From a checkpoint of a small image captioner.
Training: 4200 steps, batches of 48.
Data: trained on photos of plants and fungi (iNaturalist), 22605 training examples, 8.9 epochs.
Rows from block 2 of the text decoder, named by matrix and row number. Rows with one number belong to one attention dimension. Each number is 128 + 32 x the weight over its row's rms, rounded and kept within 0 to 255. All counts start at 0. After the name is the row's rms in percent of the matrix's.
# v: attention value (decoder.blocks.2.attn.v.weight, 240x256), inputs 0-255
# proj: attention output (decoder.blocks.2.attn.proj.weight, 256x240, transposed), outputs 0-255
v.18 097 [128 125 100 134 136 138 127 128 130 128 115 140 129 131 127 113 127 130 127 117 128 128  30 132 142  61 162 110 128 109 120 122 129 154 130 121 250 122 128 143 118 127 135 130 131 175 127 102 135 167 108 143 152 122 128   0 152 124 134 134  71 131 119 129 126 128 129 132 116 118  79 124 139 129 126 127 112 132 130 122 128 139 128 117 148 141 135 128 130 128 153 116 149 121 130 128 123 138 122 134 127 144 118 125 130 113 128 128 127 116 125 128 128 125 139 127 148 105 136 255 137 129 124 133 157 120 135 137 118 136  92 129 122 129 128 127  86 130 133 125 127 132 195 143 131 104 133 122 127 139 100 132 127 113 132 117  70 129 128 132 133 112 124 148 127 253 128 127 121 128 128 129 128 133 138 111 129 162 130 124 126  91  95 132 121 128 114 123 126 154   2   3 148 133 129 136  47 125 127 133 126 127 137 145 128 128 146 128 122 131 131 124  46  97 128 116 127 144 128 113 128 127 142 231 135 118 154 116 208 128 114 138 135 126  37 112 189 128 124 126 126  97 105 126 117 131 128 133 148 128 153 128 108 122 132 169]
proj.18 092 [126 139  93 133 128 128 180 117 123 177 122 112 128 126 128 132 128 127 128 125 158 138 128 128 120 128 114 133  58 128 128 129 123 125 128 117 127 118 129 128 120 128 127 145 127 130 126 129 115 139 128 128 131 133 154 127 107 128 124 131 127 118 126 128 116 157 129 128 128 115 129 129 131 140 124 128 128 128 128 146 134 122 128   3 116 139 106 128 128 120 131 128 122 198 127   0 137 128 125 162 126 123 206 126  93 128  52 128 136 128   0 134 128 130 128 144 135 127 111 125 131 128 128 125 129 133 122 128 127 128 131   4 151 117 106  64 147   0 128 127 191 126 128 127 125 139 128  93 118 129 119 128 134 128 227 128 122 126 126 128 119 129 102 134 129 128 128 129 135 109 125 132 116 126 128 133 120 129 118  81 125 128 126 131 128 128 130 128 138 118 147 128 143 128 129 125 101 127 128 142 124 128 109 130 147 128   3 146 128 129 128 126 126 123 128 128 128 128 127 128 132 132  92 142 149 128   0 128  80 128 127 128 128 129 123 127 128 128 128 127 130 128 130 123 128   0 128 141 136 127 131 115 129 137 132 128]
v.19 013 [126 128 131 128 128  61 128 128  42 150 126 126 133 128 128 130 127 103 115 109 128 179 108 169 128 128 255 128 137 128 128 128 129 121 127 138 129 135 126  67 139  16 151 126 128 128 125 128 127 129 125  47 131 134 124 105 128 122  54 225 134 128 135 128 132 128 128 129 120 188  88 128  48 142 127 125 128 138 128 127 127  62 130 132 128 129 120 128 174 128  72 216   0 133 128 126 155 128  97  42 160   3  92 118 128 132 126 104 130 165 128  74 139 128 126 128 136 160 132 128 116 137 232 128 150 102 101 132 126 128 128 128 153 128 128 126  72 128 113 128 148 127 134 126 116 163 115 128 124 199 132 118 109 165  18 128 128 132 118 101 118 147 127 225 160 128 128 128 128 124 128 128 128 129  82 128 123 128 142 195  73 126 192 104 119 128 129 141 127 126 176 140 129 128  66 159  73 128 128 123 171 166 138 125 138 131 128 128 129 118 128 128 128 111 130 135  79 110 142 154 127 128 128  49 138 111 155 128 128 129 128  96 117 131 149 147 172 127 128 118 128 135 128 128  92 128 128 111 127 156 128  78 192 162 135 122]
proj.19 007 [140 255 149 128 128 109 141 129 128 142 128 147 135 128 128  71 128 128 128 128 161 125 128 128   0 128 128 128 128 128 128 128 128 255 130 128 122 128  96 100 128 128 128 128 128 193 128 128 128 115 120 154 127 128 128 128  81 128 142 128 128 197 118 127 123  38 127 128 138 208  93 151 132 128 128 128 128 128 127 207 128 120 128 128 128 128 145 128 128  72 128 133  96 128 128 137 186 128 128 119 126 130 148 108 125 128 128 128 125 128 128 130 128 128 128 105 132 128 128 118 128 128 128 128 128 126 128 131 133 128 130 128 182 141 128  76 127  84 128 137 140 128 128  53 147 119 128 128 129 130  16 126 128 128 128 124 174 128 128 128 126 128 127 122 128 128 128 204 159 128 152 153 109 128 132 128 138 128 167 134 148 128 128 127 128 128 128 128 122 128 126 126  58 128 115 128  85 128 150 128 131 128 128 128 115 128 130 128 137 128 122 128  93 128 128 128 128 128 128 133 146 128 150 128 111 128 128 128 128 128 128 128 128 128 126 133   0 128 128 128 128 128 252  48 128 145 128 128 128 128 124 133 129 128 124 128]
v.20 025 [123 131 204 132 128 255 165 106  83 128 135 163 125 132 133 255 127 130 125 128 121 133 132 115 128 128  15 128 131 142 134 129 128 130 144 131 128 128 126 176 142 132  97 133 123 131 126 200 129  97 120 150 109 137 152 110 125 128 125  36 128 129 130 128 128 124 133 128 126 128 128 128 168 139  95 128 146 129  82 128 131 120 128 131  36 128 130 119 128 128 133 122 145 123 128 134 117 135 129 142 122 125 161 146 128 145 136 128 128 106 123 133 142 132 104 120  90 127 126 102 123 113 128 149 126 128 127 131 130 128 166 130 115 128 128 128 149 159 132 125 130 129 128 162 137 107 109 132 127  27 215 126 128 133 163 128 123 143 154 127 157 122 126 127 133 119 129 129 135 128 122 125 123 212 128 130 124 119  80 101 128 129  67 114 121 121 121 128  77 128 145 128 105 126 135 118 121 129 129 138 128 137 120 132  86 123 127 129 120 128 128 129 128 140 128 163 128 130 124 126  91 126 127 128 122 158  54 128 125 129 104 125 129 152 125 128 128 129 129 130 133 128 128 128 128 120 117 128 128 128 108 128 128 170 127 165]
proj.20 014 [128  27 116 121 128 101 138 139 130 171 100 183 114 122 122 173 128 128 128 115 106 132 131  51 100 128 128 128 128 128 128 133 106 128 128 161 239 128 128 100 128 128 128 121 128 142  71 128 178 112 128 157 127 128  45 128 128 128 112 125 128 127 155 134 128 128 128 128 110 150 211 130 150 136 128 128  85 128 127 130 128 128 128 128 120 122 129 127 128 127 128 127 170 128 128 160 130  94 113 121 139 129  84 141 137 128 128 128 255 128 128 130 202 181 128 124 157 126 128 126 128 128 128 128 128 144 128 117 128 124 128 130 126 172 164 202 117  69 131 179 113 146 128 128 124 161 125 128 128 225 131 122 128 107 155 149  42 127 128 128 117 128 129  60 128 128 128  70  98 150 126  79 128 125 130 128 128 128 106 128 131 128 127 126 128 132 128 128  20 128  94 128 179 128 137 128 128 128 121 141 118 128 197 120 126 128 170 128 121 128 133 144 115 128 128 129 128 128 137 100 125 128 131 131 154 174  19 120 128  72 124 128 130 121 129 160 133 128 128 130 164 124  63 229 128 127 128 107 128 128  75  72 136 128 144 128]
v.21 030 [135 122  81 131 177 169 102 133 151 129 129 141 149 145 143  80 134 128 141 122 103 126 166 131 132 129 212 128 160  84 108 127 124 133 194 103 125 127 105  95 130 132 132 158  85 128 126 236 124 146  79 131 135 190 125  86 129 125  75 255 123 110 125  19 168 177 100 143  84  51 127 119 255  91 131 124 128 128 173 128 128 156 121 127 135 128 128 129 195 128 139 129 111 144  53 128 126 133 127 167 119 129  95 132 133  67  77 121 128 129 126 121 135 152 181 131 203 131 124 128 194 130 129 163 138  40 128 154 114 128 126 125 208 128 128 127 128 129 129 128  83 134 126 138 129 125 128 128 128 197  87 144 117 120 128 142 139  67  78 164 184 102 129 126 128 191 123  85 112 156 128 124 126 211 126  83 128 128 149  87 122 130 125 109 127 129 130 130 129 130 129 159 124 138 106 101  27 128 121 135 130 129 147 164  99 128 162 121 223 126 128 132 130  73 125 101 117 130 142 131 129 127 131 120 134 128 197 128 128  92 133  79 130 126 112 128 128 126 110 146 123 125 101 139  95 131 128 155 128 111 157 128 115 111 136 205]
proj.21 033 [128 127 138 132 130 116 129 126 111 127 126  75 129 128 133 126 128 116 128 155 130 138 118 130 107 132 129 128 128 126 133 124 125 134  94 112  95  94 113 126  90  42 117 238 141 133 127 128 140 148 156 128 143 127 146 129  84 128 129 132 128 102 133 125 130 196 147 151 161 116 142 125 115 148 128 130 128 128 132 131 128 174 135 129 143 135 137 120 128 124 127 127  93 119 128 124 156 151 180 128 124 121 196 115 128 128  51 128 124 105 125 131 118 118 128 132  10 128  23 127 136  90 137 128 134 130 124 120 183 121 131  98 150 125  83 199 133 136 128  68 180  27 128 128 127 129 127 131 142 141 125 131 128 128 130 108  15 131 131 126 127 128 118 166 129 128 129 150 149  74 125 115 128 147 112 133 136 129 114 127 124 128  63 127 114 128 128 128 141 126 234 120 120 128  55 130 127 128  67 106 133 128 128 125 102 128   0 128 136 123 108 128 120 125 127 129 128 128 141 128 135 128  93 153  21 118 132 130 127 132 129 127 128 128 129 125 168 128 120 129 128 128 178 127 128  97 128 128 127 126 179 161 130 128 136 128]
v.22 028 [128 134 152 138 126  55 127 128 220 137 127 114 126 118 128 117 125 130 145 128 118 130 145 125 117 146 127 132 134 128 133 128 128 131 131 128 122  97 128 137 108 129 132 112 128 128 136  27 153 126 131 131 135  94 128 172 123 128 166 121 128 135 133 132  81 126 144 108 124 127 130 125 139 178 121 140 129 127 128 124 110 165 130  90 142 152 128 104 110 122 112 129  96 139 127  98 117 103 134 119 172 167 145 128  85 128 125 128 130 128 150 138 107 130 128 128 136 107 129 133 129 117 100 103 115 184 140 132 115 129 128 221 128 130 124 128 133 110  92 128 133 129 123 128 123 128 151 129  81 128 142 128 134 135 117 129 143 140 137 114 104 123 128 126 119 129 140 127 130 124 128 128 130 113 141 123 128 128 106 129 138 128 127 128 128 138 136 104 130 129 120 128 128 130 130 154 126 128 135 127 130 131 130 123 118 132 123 123   0 136 128 255 137 123 128 121 179 137 128 124 163 128 123 146 128 109 113 128 129 128 123 127 118 129 120 123 128 132 151 128 134 128 129 131 119 128 152 131 129 123 128 199  91 125 166  62]
proj.22 011 [128 119 160 128 128 128 128 130 127 126 161 120 133 128 128 113 128 128 128 197 114 113 128 128 142 114 128 113 128 128 123 132 128 214 132 128 112 167 128 128 128 128 128 118 128 127 153 128 128 111 128 128 129 128 192 128  55 128 128 141 128 127 121 144 128 188 128 126 122 128 127 157 144 129 128 128 128 128 130  12 128 128 187 154 127 129 189 128 128 128 128 128 132 128 128 125 128 118 128 127 128 128  69 121 128 133 128 128 136 128 128 128 128 128 128 199  73 128 128 132 136 128 128 128 128 128 129 125 130 128  88 123  83 154 141   0 129 255 128 131 128 128 128 128  65 126 128 128 128 126 129 128 128 128 129 129 131 131 129 128 156 128 135 109 128 128 130 130  41 114 128 148 116 128 131 128 129 128 121 113 128  95 128 128 128 128 127 128 128 128 128 165 128 128 128 107 129 128 137 127 135 128 128 128 126 128 141 128 128 158 122 128 136 128 128 128 128 128 133 128 218 128 128  43 119 128 136 128 255  98 128 127 128 128 128 128 128 128 128 146  70 127 121 157 128 128 128 128 129 128 119 128 128 128 133 128]
v.23 011 [130 128 114 128 128  66 111 128 141  97 140  47 133 142 114 145 175 128  93 128 159 109 151 106 130 129 131 150  70 124 139 128 128 129 103 129 126 104 128 202 122 123 151 119 131 128 126 122  86 127 130 128 128 123 129  74 144 127 125 134 127 127 128 129 128 134 147 133 160 113 123 143  58 103 135 131 128 128 128 127 124 147 128 118 132 134 144 129 128 134 187 115 116 134 126 130 125 127 132  77  90 129 123 152 117 139 128 135 128 112 127 163 120 129 117 127 118 129 130 121 129 118 117 107 172 126 118 111 255 128 126 130 124 139 127 132 255 130 111 128 127 118 135  87 151 155 158 116  97 120 109 125 122 145 114 137 127 143 147 128  67 119 121 139 129 144 213 105 178 122 113 133 128 128 124 127 135 126 125 119 217 116 171 132 131 128  72 107 110  71 129 104 127 128 139 129 159 124 128 110 113 159 119 106 127 128 127 122 120 114 135 134 139 144 147 130 169  99 128 121 128 127 157 128 111 153 133 129 105 135 129 111 156 127 144 126  91 130 120 129 132 128 122 128 155 118 140 128 148 128 192 110 131 128 130 132]
proj.23 017 [128 126 126 128 128 129 128 127 128 100 128 135 128 125 128 120 121 128 128 122 133 123 128 128 112 128 128 128 128 128 128 115 128 128 122 128 149 129 135 123 215 128 140 128 128 128 103 128 128 128 128 128 157 131  10 128 110 128 128 105 128 128 126 126 128 128 128 130 118  97 138 128 128 128 129 128 122 128 128 127 128 129 130 162 128 122 128 121 128 127 128 128 123 128 128 128 128 128 128 128 128 119 126 157 130 128 157 128   0 128 128 131 128 128 128 129 127 128 180 128 133 128 128 128 128 132 128 126 128 128 124 189 130 118 127  79 126 130 128 134 127 128 128 135 136 130 128 128 128 124 128 128 128 128 124 117 128 129 128 128 129 128 137 138 128 128 128 143 127 255 128 130 129 128 121 128 124 128 108 127 128 128 131 128 128 128 128 128 184 129  94 128 128 128 128 116 137 128 185 128 125 128 128 124 145 128 255 128 128 108 128 128 130 128 128 123 128 128  97 128 144 128 136 111 224 124 129 128 128 128 128 128 128 129 128 101   0 128 128 135 128 128 128 148  66 109 128 128 128  87 127 133 128 128 128 128]