{
  "horizontal_flip": true,
  "encoder_norm": "batchnorm",
  "decoder_norm_position": "pre",
  "decoder_bias": "all",
  "decoder_parallel_block": true,
  "decoder_positions": "learned",
  "init": "trunc_normal_002",
  "one_sided": false,
  "adamw_lr_other_params": 0.0028,
  "final_lr_fraction": 0,
  "warmup_steps": 210,
  "adamw_weight_decay_other_params": 0
}
Rows from block 3 of the image encoder of a small image captioner, named by matrix and row number. Rows with one number belong to one channel. Each number is 50 + 15 x the weight over its row's rms, rounded and kept within 0 to 99. All counts start at 0.
After each channel's rows are labels from the 100 images, of 14976, where the channel reaches its highest value: "colour at peak" is the nearest of a few named colours to the mean colour under the peak; "top examples" is what is common among them. Only what is clearly more common there than usual is listed. The data: photos of plants and fungi (iNaturalist). In brackets: how many of the 100.
# convs1: 3x3 conv, stride 2 (encoder.blocks.3.convs.1.weight, 96x96x3x3, each kernel summed), inputs 0-95
# convs2: expand pointwise conv (encoder.blocks.3.convs.2.weight, 384x96x1x1, transposed), outputs 0-95

convs1.52:41 21 42 58 26 95 43 39 75 68 34 43 34 37 40 59 70 39 59 47 55 41 42 35 68 42 27 65 49 57 64 67 44 28 26 39 61 63 59 51 51 60 49 65 45 45 61 54 54 51 43 43 59 49 45 43 57 49 06 51 47 44 35 42 40 10 77 50 59 39 36 79 34 34 34 61 45 56 53 73 47 51 30 77 46 44 37 45 70 76 55 23 58 56 54 62
convs2.52:52 51 51 23 49 41 38 59 68 47 48 44 76 52 50 42 48 35 48 52 31 59 60 00 64 56 42 64 30 29 38 55 58 60 52 51 70 61 50 83 47 38 81 51 50 51 50 44 15 00 53 58 51 35 50 65 83 44 00 55 61 34 51 39 29 52 99 46 56 98 32 55 53 60 50 48 51 84 47 55 50 36 42 41 95 47 33 68 50 50 51 70 50 51 54 50
colour at peak: pink (30)
top examples: order Asterales (57); family: Asteraceae (57)

convs1.1:71 48 56 50 33 35 44 47 62 64 43 56 55 54 52 65 53 48 45 84 43 65 54 51 69 49 56 30 33 52 45 60 60 41 59 51 59 65 45 39 47 75 57 51 47 13 35 47 66 50 37 43 63 48 59 50 52 49 41 47 55 49 62 47 35 32 58 73 35 75 48 19 57 49 53 62 99 41 52 54 21 39 67 43 54 50 58 45 52 41 49 99 50 36 99 48
convs2.1:48 51 48 48 48 49 59 60 49 39 50 51 67 67 55 77 49 53 55 47 20 47 48 72 51 51 24 50 46 40 51 50 58 12 50 22 36 51 38 52 68 31 33 50 53 46 53 35 38 50 29 47 62 99 50 39 43 14 52 35 45 50 50 48 49 34 87 49 57 47 49 64 58 34 49 50 50 55 48 21 38 54 50 50 53 51 42 51 50 50 54 68 39 51 50 35
colour at peak: grey (72)
top examples: order Lamiales (38); family: Lamiaceae (31)

convs1.80:33 49 42 43 49 67 64 50 55 53 53 09 75 23 33 61 39 45 47 45 62 46 54 43 47 51 55 34 45 76 44 48 61 97 61 36 44 83 65 30 49 40 59 38 32 68 61 51 49 66 37 44 35 35 42 55 44 59 38 33 45 47 46 49 29 38 59 48 65 44 34 46 98 76 44 50 44 36 34 37 67 39 53 85 45 68 51 53 32 19 36 38 43 50 55 38
convs2.80:45 50 56 55 48 78 53 50 59 54 20 48 42 47 47 49 74 49 54 49 76 49 51 50 47 38 42 55 50 65 59 44 42 51 51 49 42 50 50 47 50 81 44 46 51 43 53 48 75 50 39 50 74 50 74 02 47 50 53 61 50 80 51 72 44 33 47 28 57 89 77 52 47 35 49 40 49 00 47 55 47 46 50 53 50 28 53 50 51 00 52 17 50 64 45 76
colour at peak: orange (29)
top examples: order Asterales (34); family: Asteraceae (32)

convs1.77:52 57 65 52 47 70 48 59 66 56 33 62 55 48 44 67 85 27 45 42 48 38 35 42 34 70 44 64 52 22 83 44 36 13 87 64 40 32 54 42 79 43 47 40 65 49 80 48 59 54 40 35 40 53 50 26 47 50 67 41 54 44 40 55 57 37 34 40 53 36 52 30 21 28 41 60 27 42 30 28 70 34 44 50 62 48 54 29 36 43 38 30 53 23 49 63
convs2.77:66 50 50 49 62 46 37 51 67 58 19 38 57 29 48 10 44 51 47 60 54 33 50 45 50 49 67 18 50 20 52 58 48 48 47 51 52 21 52 56 50 72 49 50 45 58 46 58 49 50 60 50 52 48 50 84 65 26 51 50 41 50 67 31 06 63 49 65 63 62 51 44 50 50 45 43 59 82 18 50 57 11 50 51 57 37 53 54 49 56 63 99 39 50 20 50
colour at peak: yellow (26)
top examples: order Asterales (50); family: Asteraceae (50)

convs1.40:31 24 60 54 34 58 34 45 70 21 50 35 41 51 47 69 51 69 57 81 17 46 44 43 82 45 27 26 46 61 39 45 90 51 51 77 68 62 74 47 43 56 51 80 46 53 88 42 53 65 38 59 57 48 50 41 36 62 35 73 54 25 43 46 45 57 40 38 83 44 42 65 58 35 44 43 64 46 56 44 45 48 70 60 36 44 48 25 48 42 54 63 46 49 74 45
convs2.40:38 42 25 50 29 76 47 27 53 38 54 49 54 52 49 38 63 52 50 47 61 53 52 70 42 42 66 20 62 51 60 51 63 54 49 50 58 60 45 65 90 48 49 45 79 50 51 24 54 00 73 51 48 51 72 46 37 31 62 44 62 54 46 63 63 50 42 53 00 53 68 50 47 60 45 50 56 54 50 48 60 49 33 36 72 26 62 45 46 62 49 42 53 50 30 58
colour at peak: pink (37)
top examples: order Asterales (57); family: Asteraceae (57)

convs1.84:50 47 52 39 29 39 47 22 94 48 57 62 31 56 52 70 08 51 62 42 53 39 41 64 54 60 38 58 42 48 53 97 46 52 97 37 43 53 51 52 67 67 47 33 51 54 44 54 33 71 34 44 45 73 38 47 59 45 71 68 53 46 47 54 36 34 30 50 73 57 60 83 46 43 50 52 46 52 32 24 56 44 52 62 64 46 64 33 63 46 60 63 23 51 47 65
convs2.84:36 75 58 49 53 51 63 41 62 53 47 50 62 76 77 41 53 42 35 50 50 52 25 88 50 53 65 52 62 27 49 49 47 53 53 18 43 51 50 46 49 47 50 50 43 52 49 61 62 59 48 53 51 50 53 81 62 56 53 53 52 48 57 50 51 51 00 50 56 59 47 57 50 39 22 46 46 53 48 28 50 49 50 62 49 33 53 49 59 50 73 27 43 38 15 45
colour at peak: yellow (27)
top examples: order Asterales (56); family: Asteraceae (56)

convs1.46:69 57 46 53 60 77 58 65 47 48 50 53 44 43 42 44 84 42 25 29 66 49 52 46 51 69 33 39 66 43 38 20 24 30 90 60 67 53 19 59 78 44 40 27 46 80 68 49 48 51 59 46 51 53 33 49 52 57 38 31 58 70 45 46 49 35 37 63 60 39 57 92 61 27 43 38 35 24 40 38 45 54 63 57 43 54 38 25 44 55 56 46 54 34 34 25
convs2.46:49 51 50 70 34 53 40 59 60 50 69 51 53 52 53 56 54 56 44 44 47 43 51 09 53 50 43 42 66 33 52 50 49 34 45 51 48 50 59 51 42 41 57 49 48 55 50 84 61 57 60 47 51 51 29 60 44 30 61 48 51 53 50 42 99 58 50 53 95 87 53 58 50 59 57 59 65 49 50 99 49 53 50 48 30 38 45 79 51 42 41 82 35 47 57 48
colour at peak: pink (26)
top examples: order Asterales (50); family: Asteraceae (50)

convs1.55:50 67 85 53 52 41 64 42 72 42 38 67 55 59 41 62 36 71 40 66 54 60 62 53 46 73 85 45 67 71 44 51 49 60 53 54 73 36 38 42 53 68 43 46 32 55 57 61 68 64 75 57 65 71 40 22 65 68 71 44 51 53 40 61 70 88 48 55 39 69 56 64 60 39 57 47 65 62 38 39 69 43 81 42 54 50 40 56 57 73 59 42 84 64 85 32
convs2.55:53 49 49 43 49 55 49 44 61 42 46 49 60 21 47 61 50 50 71 53 41 44 49 55 53 40 51 34 42 48 50 32 48 65 52 50 52 52 78 57 50 47 81 51 42 47 59 91 52 68 64 40 41 43 49 47 25 58 45 52 58 50 53 57 51 63 52 44 35 45 49 43 57 42 48 36 21 71 60 54 37 50 51 52 85 75 61 68 86 62 50 04 65 69 39 45
colour at peak: grey (78)
top examples: order Lamiales (37)

convs1.65:41 44 70 34 52 59 44 43 82 57 58 44 50 67 53 58 36 57 37 94 11 26 45 44 49 35 43 57 63 50 54 35 53 53 99 46 57 48 54 45 46 63 68 69 35 44 49 47 53 46 66 47 51 52 66 49 66 81 14 67 53 43 55 52 48 46 33 58 63 76 19 50 54 49 55 41 41 17 53 44 29 38 46 60 50 46 60 55 56 44 53 41 34 41 46 53
convs2.65:09 45 53 52 45 29 53 46 50 47 49 50 85 50 75 47 50 47 71 34 53 51 50 42 65 23 40 12 65 51 59 50 41 64 49 14 71 48 53 46 65 61 49 57 74 47 58 41 53 67 51 48 50 48 48 48 55 51 57 53 67 49 51 56 39 46 49 56 46 63 62 00 33 50 60 23 36 59 67 50 47 49 65 50 65 00 54 44 54 12 24 50 53 45 35 52
colour at peak: pink (40)
top examples: order Asterales (52); family: Asteraceae (52)

convs1.87:41 67 43 42 57 99 42 51 61 37 59 37 28 73 57 49 48 46 43 53 57 51 42 49 41 47 56 89 73 59 48 25 48 58 52 53 62 56 57 41 68 52 44 47 58 37 57 54 46 58 34 51 52 38 34 59 80 74 21 56 46 60 28 73 63 60 42 47 80 46 59 27 82 50 77 64 17 80 44 41 55 39 63 53 53 45 48 42 50 61 52 49 72 33 51 47
convs2.87:59 50 49 33 54 27 51 18 54 52 40 53 52 43 54 66 45 56 47 59 48 37 55 60 50 38 47 62 64 48 51 51 50 50 51 46 49 47 62 60 49 53 73 42 42 50 21 38 68 62 49 41 59 52 57 24 58 32 41 68 62 46 50 51 46 56 42 52 99 46 55 83 46 47 52 50 67 47 49 23 46 07 56 53 40 00 44 58 44 50 65 50 50 47 50 46
colour at peak: pink (31)
top examples: order Asterales (55); family: Asteraceae (55)

convs1.61:60 83 40 43 32 55 58 54 48 48 60 49 42 18 41 73 53 48 41 81 18 52 50 51 32 80 29 68 66 47 73 32 49 44 46 55 27 63 48 50 37 51 21 33 26 48 37 34 44 49 51 67 51 39 52 21 60 58 33 52 48 51 49 55 34 54 58 77 30 40 51 73 37 62 47 38 61 66 53 41 51 73 57 42 63 51 45 48 74 25 74 65 28 81 71 63
convs2.61:30 46 49 47 46 48 23 49 52 52 64 51 74 39 52 47 46 54 53 07 50 45 47 14 45 49 37 34 55 43 50 19 67 67 52 36 51 62 51 40 38 34 39 43 50 37 58 55 52 81 46 46 49 50 47 53 28 84 45 53 47 74 43 42 26 44 51 51 54 58 46 32 50 21 50 21 37 74 22 41 57 51 41 53 66 73 52 56 55 63 50 17 52 49 51 77
colour at peak: grey (71)
top examples: order Lamiales (30); family: Plantaginaceae (26); text has "speedwell" (26); text has "veronica" (26)

convs1.4:43 47 56 43 31 80 46 53 75 50 58 42 51 52 57 65 34 57 56 46 54 57 43 23 57 47 36 50 55 51 26 88 28 34 95 35 41 54 55 41 66 57 48 36 36 58 76 22 43 56 30 51 31 31 45 50 44 45 45 50 40 51 63 52 52 16 52 32 65 45 29 95 75 52 35 43 50 60 37 43 66 46 19 54 59 53 43 60 44 58 60 46 46 81 36 70
convs2.4:46 50 53 34 50 47 35 75 27 47 30 53 50 49 53 33 42 32 59 67 69 46 43 27 48 48 46 52 39 54 57 49 58 50 50 52 52 99 63 50 33 41 47 51 48 50 50 50 12 50 99 58 59 50 47 58 57 35 99 53 51 44 47 25 00 47 59 78 82 34 46 28 51 39 52 47 51 48 57 62 56 31 51 34 57 78 22 51 46 50 51 51 70 54 50 57
colour at peak: pink (29)
top examples: order Asterales (48); family: Asteraceae (48)

convs1.73:39 42 43 57 38 84 50 18 49 30 48 55 55 44 38 54 44 41 70 34 16 68 82 65 36 26 42 61 44 69 27 65 19 44 62 50 33 41 83 39 72 41 42 47 37 50 79 51 42 29 65 47 56 55 67 54 48 38 30 53 48 46 45 41 40 70 27 52 68 53 30 61 70 56 66 43 39 37 53 32 50 23 45 59 44 64 56 49 80 40 41 39 77 37 40 48
convs2.73:50 49 42 34 36 51 55 47 57 48 22 38 53 50 50 55 51 51 52 99 84 49 75 50 55 49 56 49 51 51 00 66 99 50 51 54 54 39 51 49 47 46 50 50 50 46 50 50 49 55 38 48 60 50 50 40 72 35 47 38 50 59 31 58 13 27 51 42 43 21 41 63 50 33 20 63 54 64 95 45 47 10 57 52 33 50 50 53 48 41 54 43 37 40 67 56
colour at peak: yellow (44)
top examples: order Asterales (30); family: Asteraceae (30)

convs1.70:35 35 38 46 40 62 67 77 88 45 59 47 48 47 38 59 60 99 50 54 54 70 43 57 54 49 40 47 74 57 34 90 38 62 61 43 52 64 41 42 49 60 57 41 47 33 74 64 48 51 58 37 42 92 80 50 62 34 42 44 75 46 60 48 42 43 54 64 33 52 43 60 33 49 42 52 35 29 45 53 62 33 49 74 37 79 57 38 73 53 49 52 49 26 54 55
convs2.70:22 29 24 43 46 50 37 47 54 46 52 88 68 50 50 77 65 41 47 48 59 51 48 34 50 20 32 69 56 53 26 54 55 50 45 47 34 53 45 26 55 60 51 45 54 47 61 55 58 42 36 47 33 46 99 50 96 50 46 75 50 50 49 05 59 53 71 28 40 57 05 63 50 50 63 11 64 50 48 52 48 50 49 50 49 20 27 39 43 49 65 60 54 50 50 49
colour at peak: pink (29)
top examples: order Asterales (58); family: Asteraceae (58)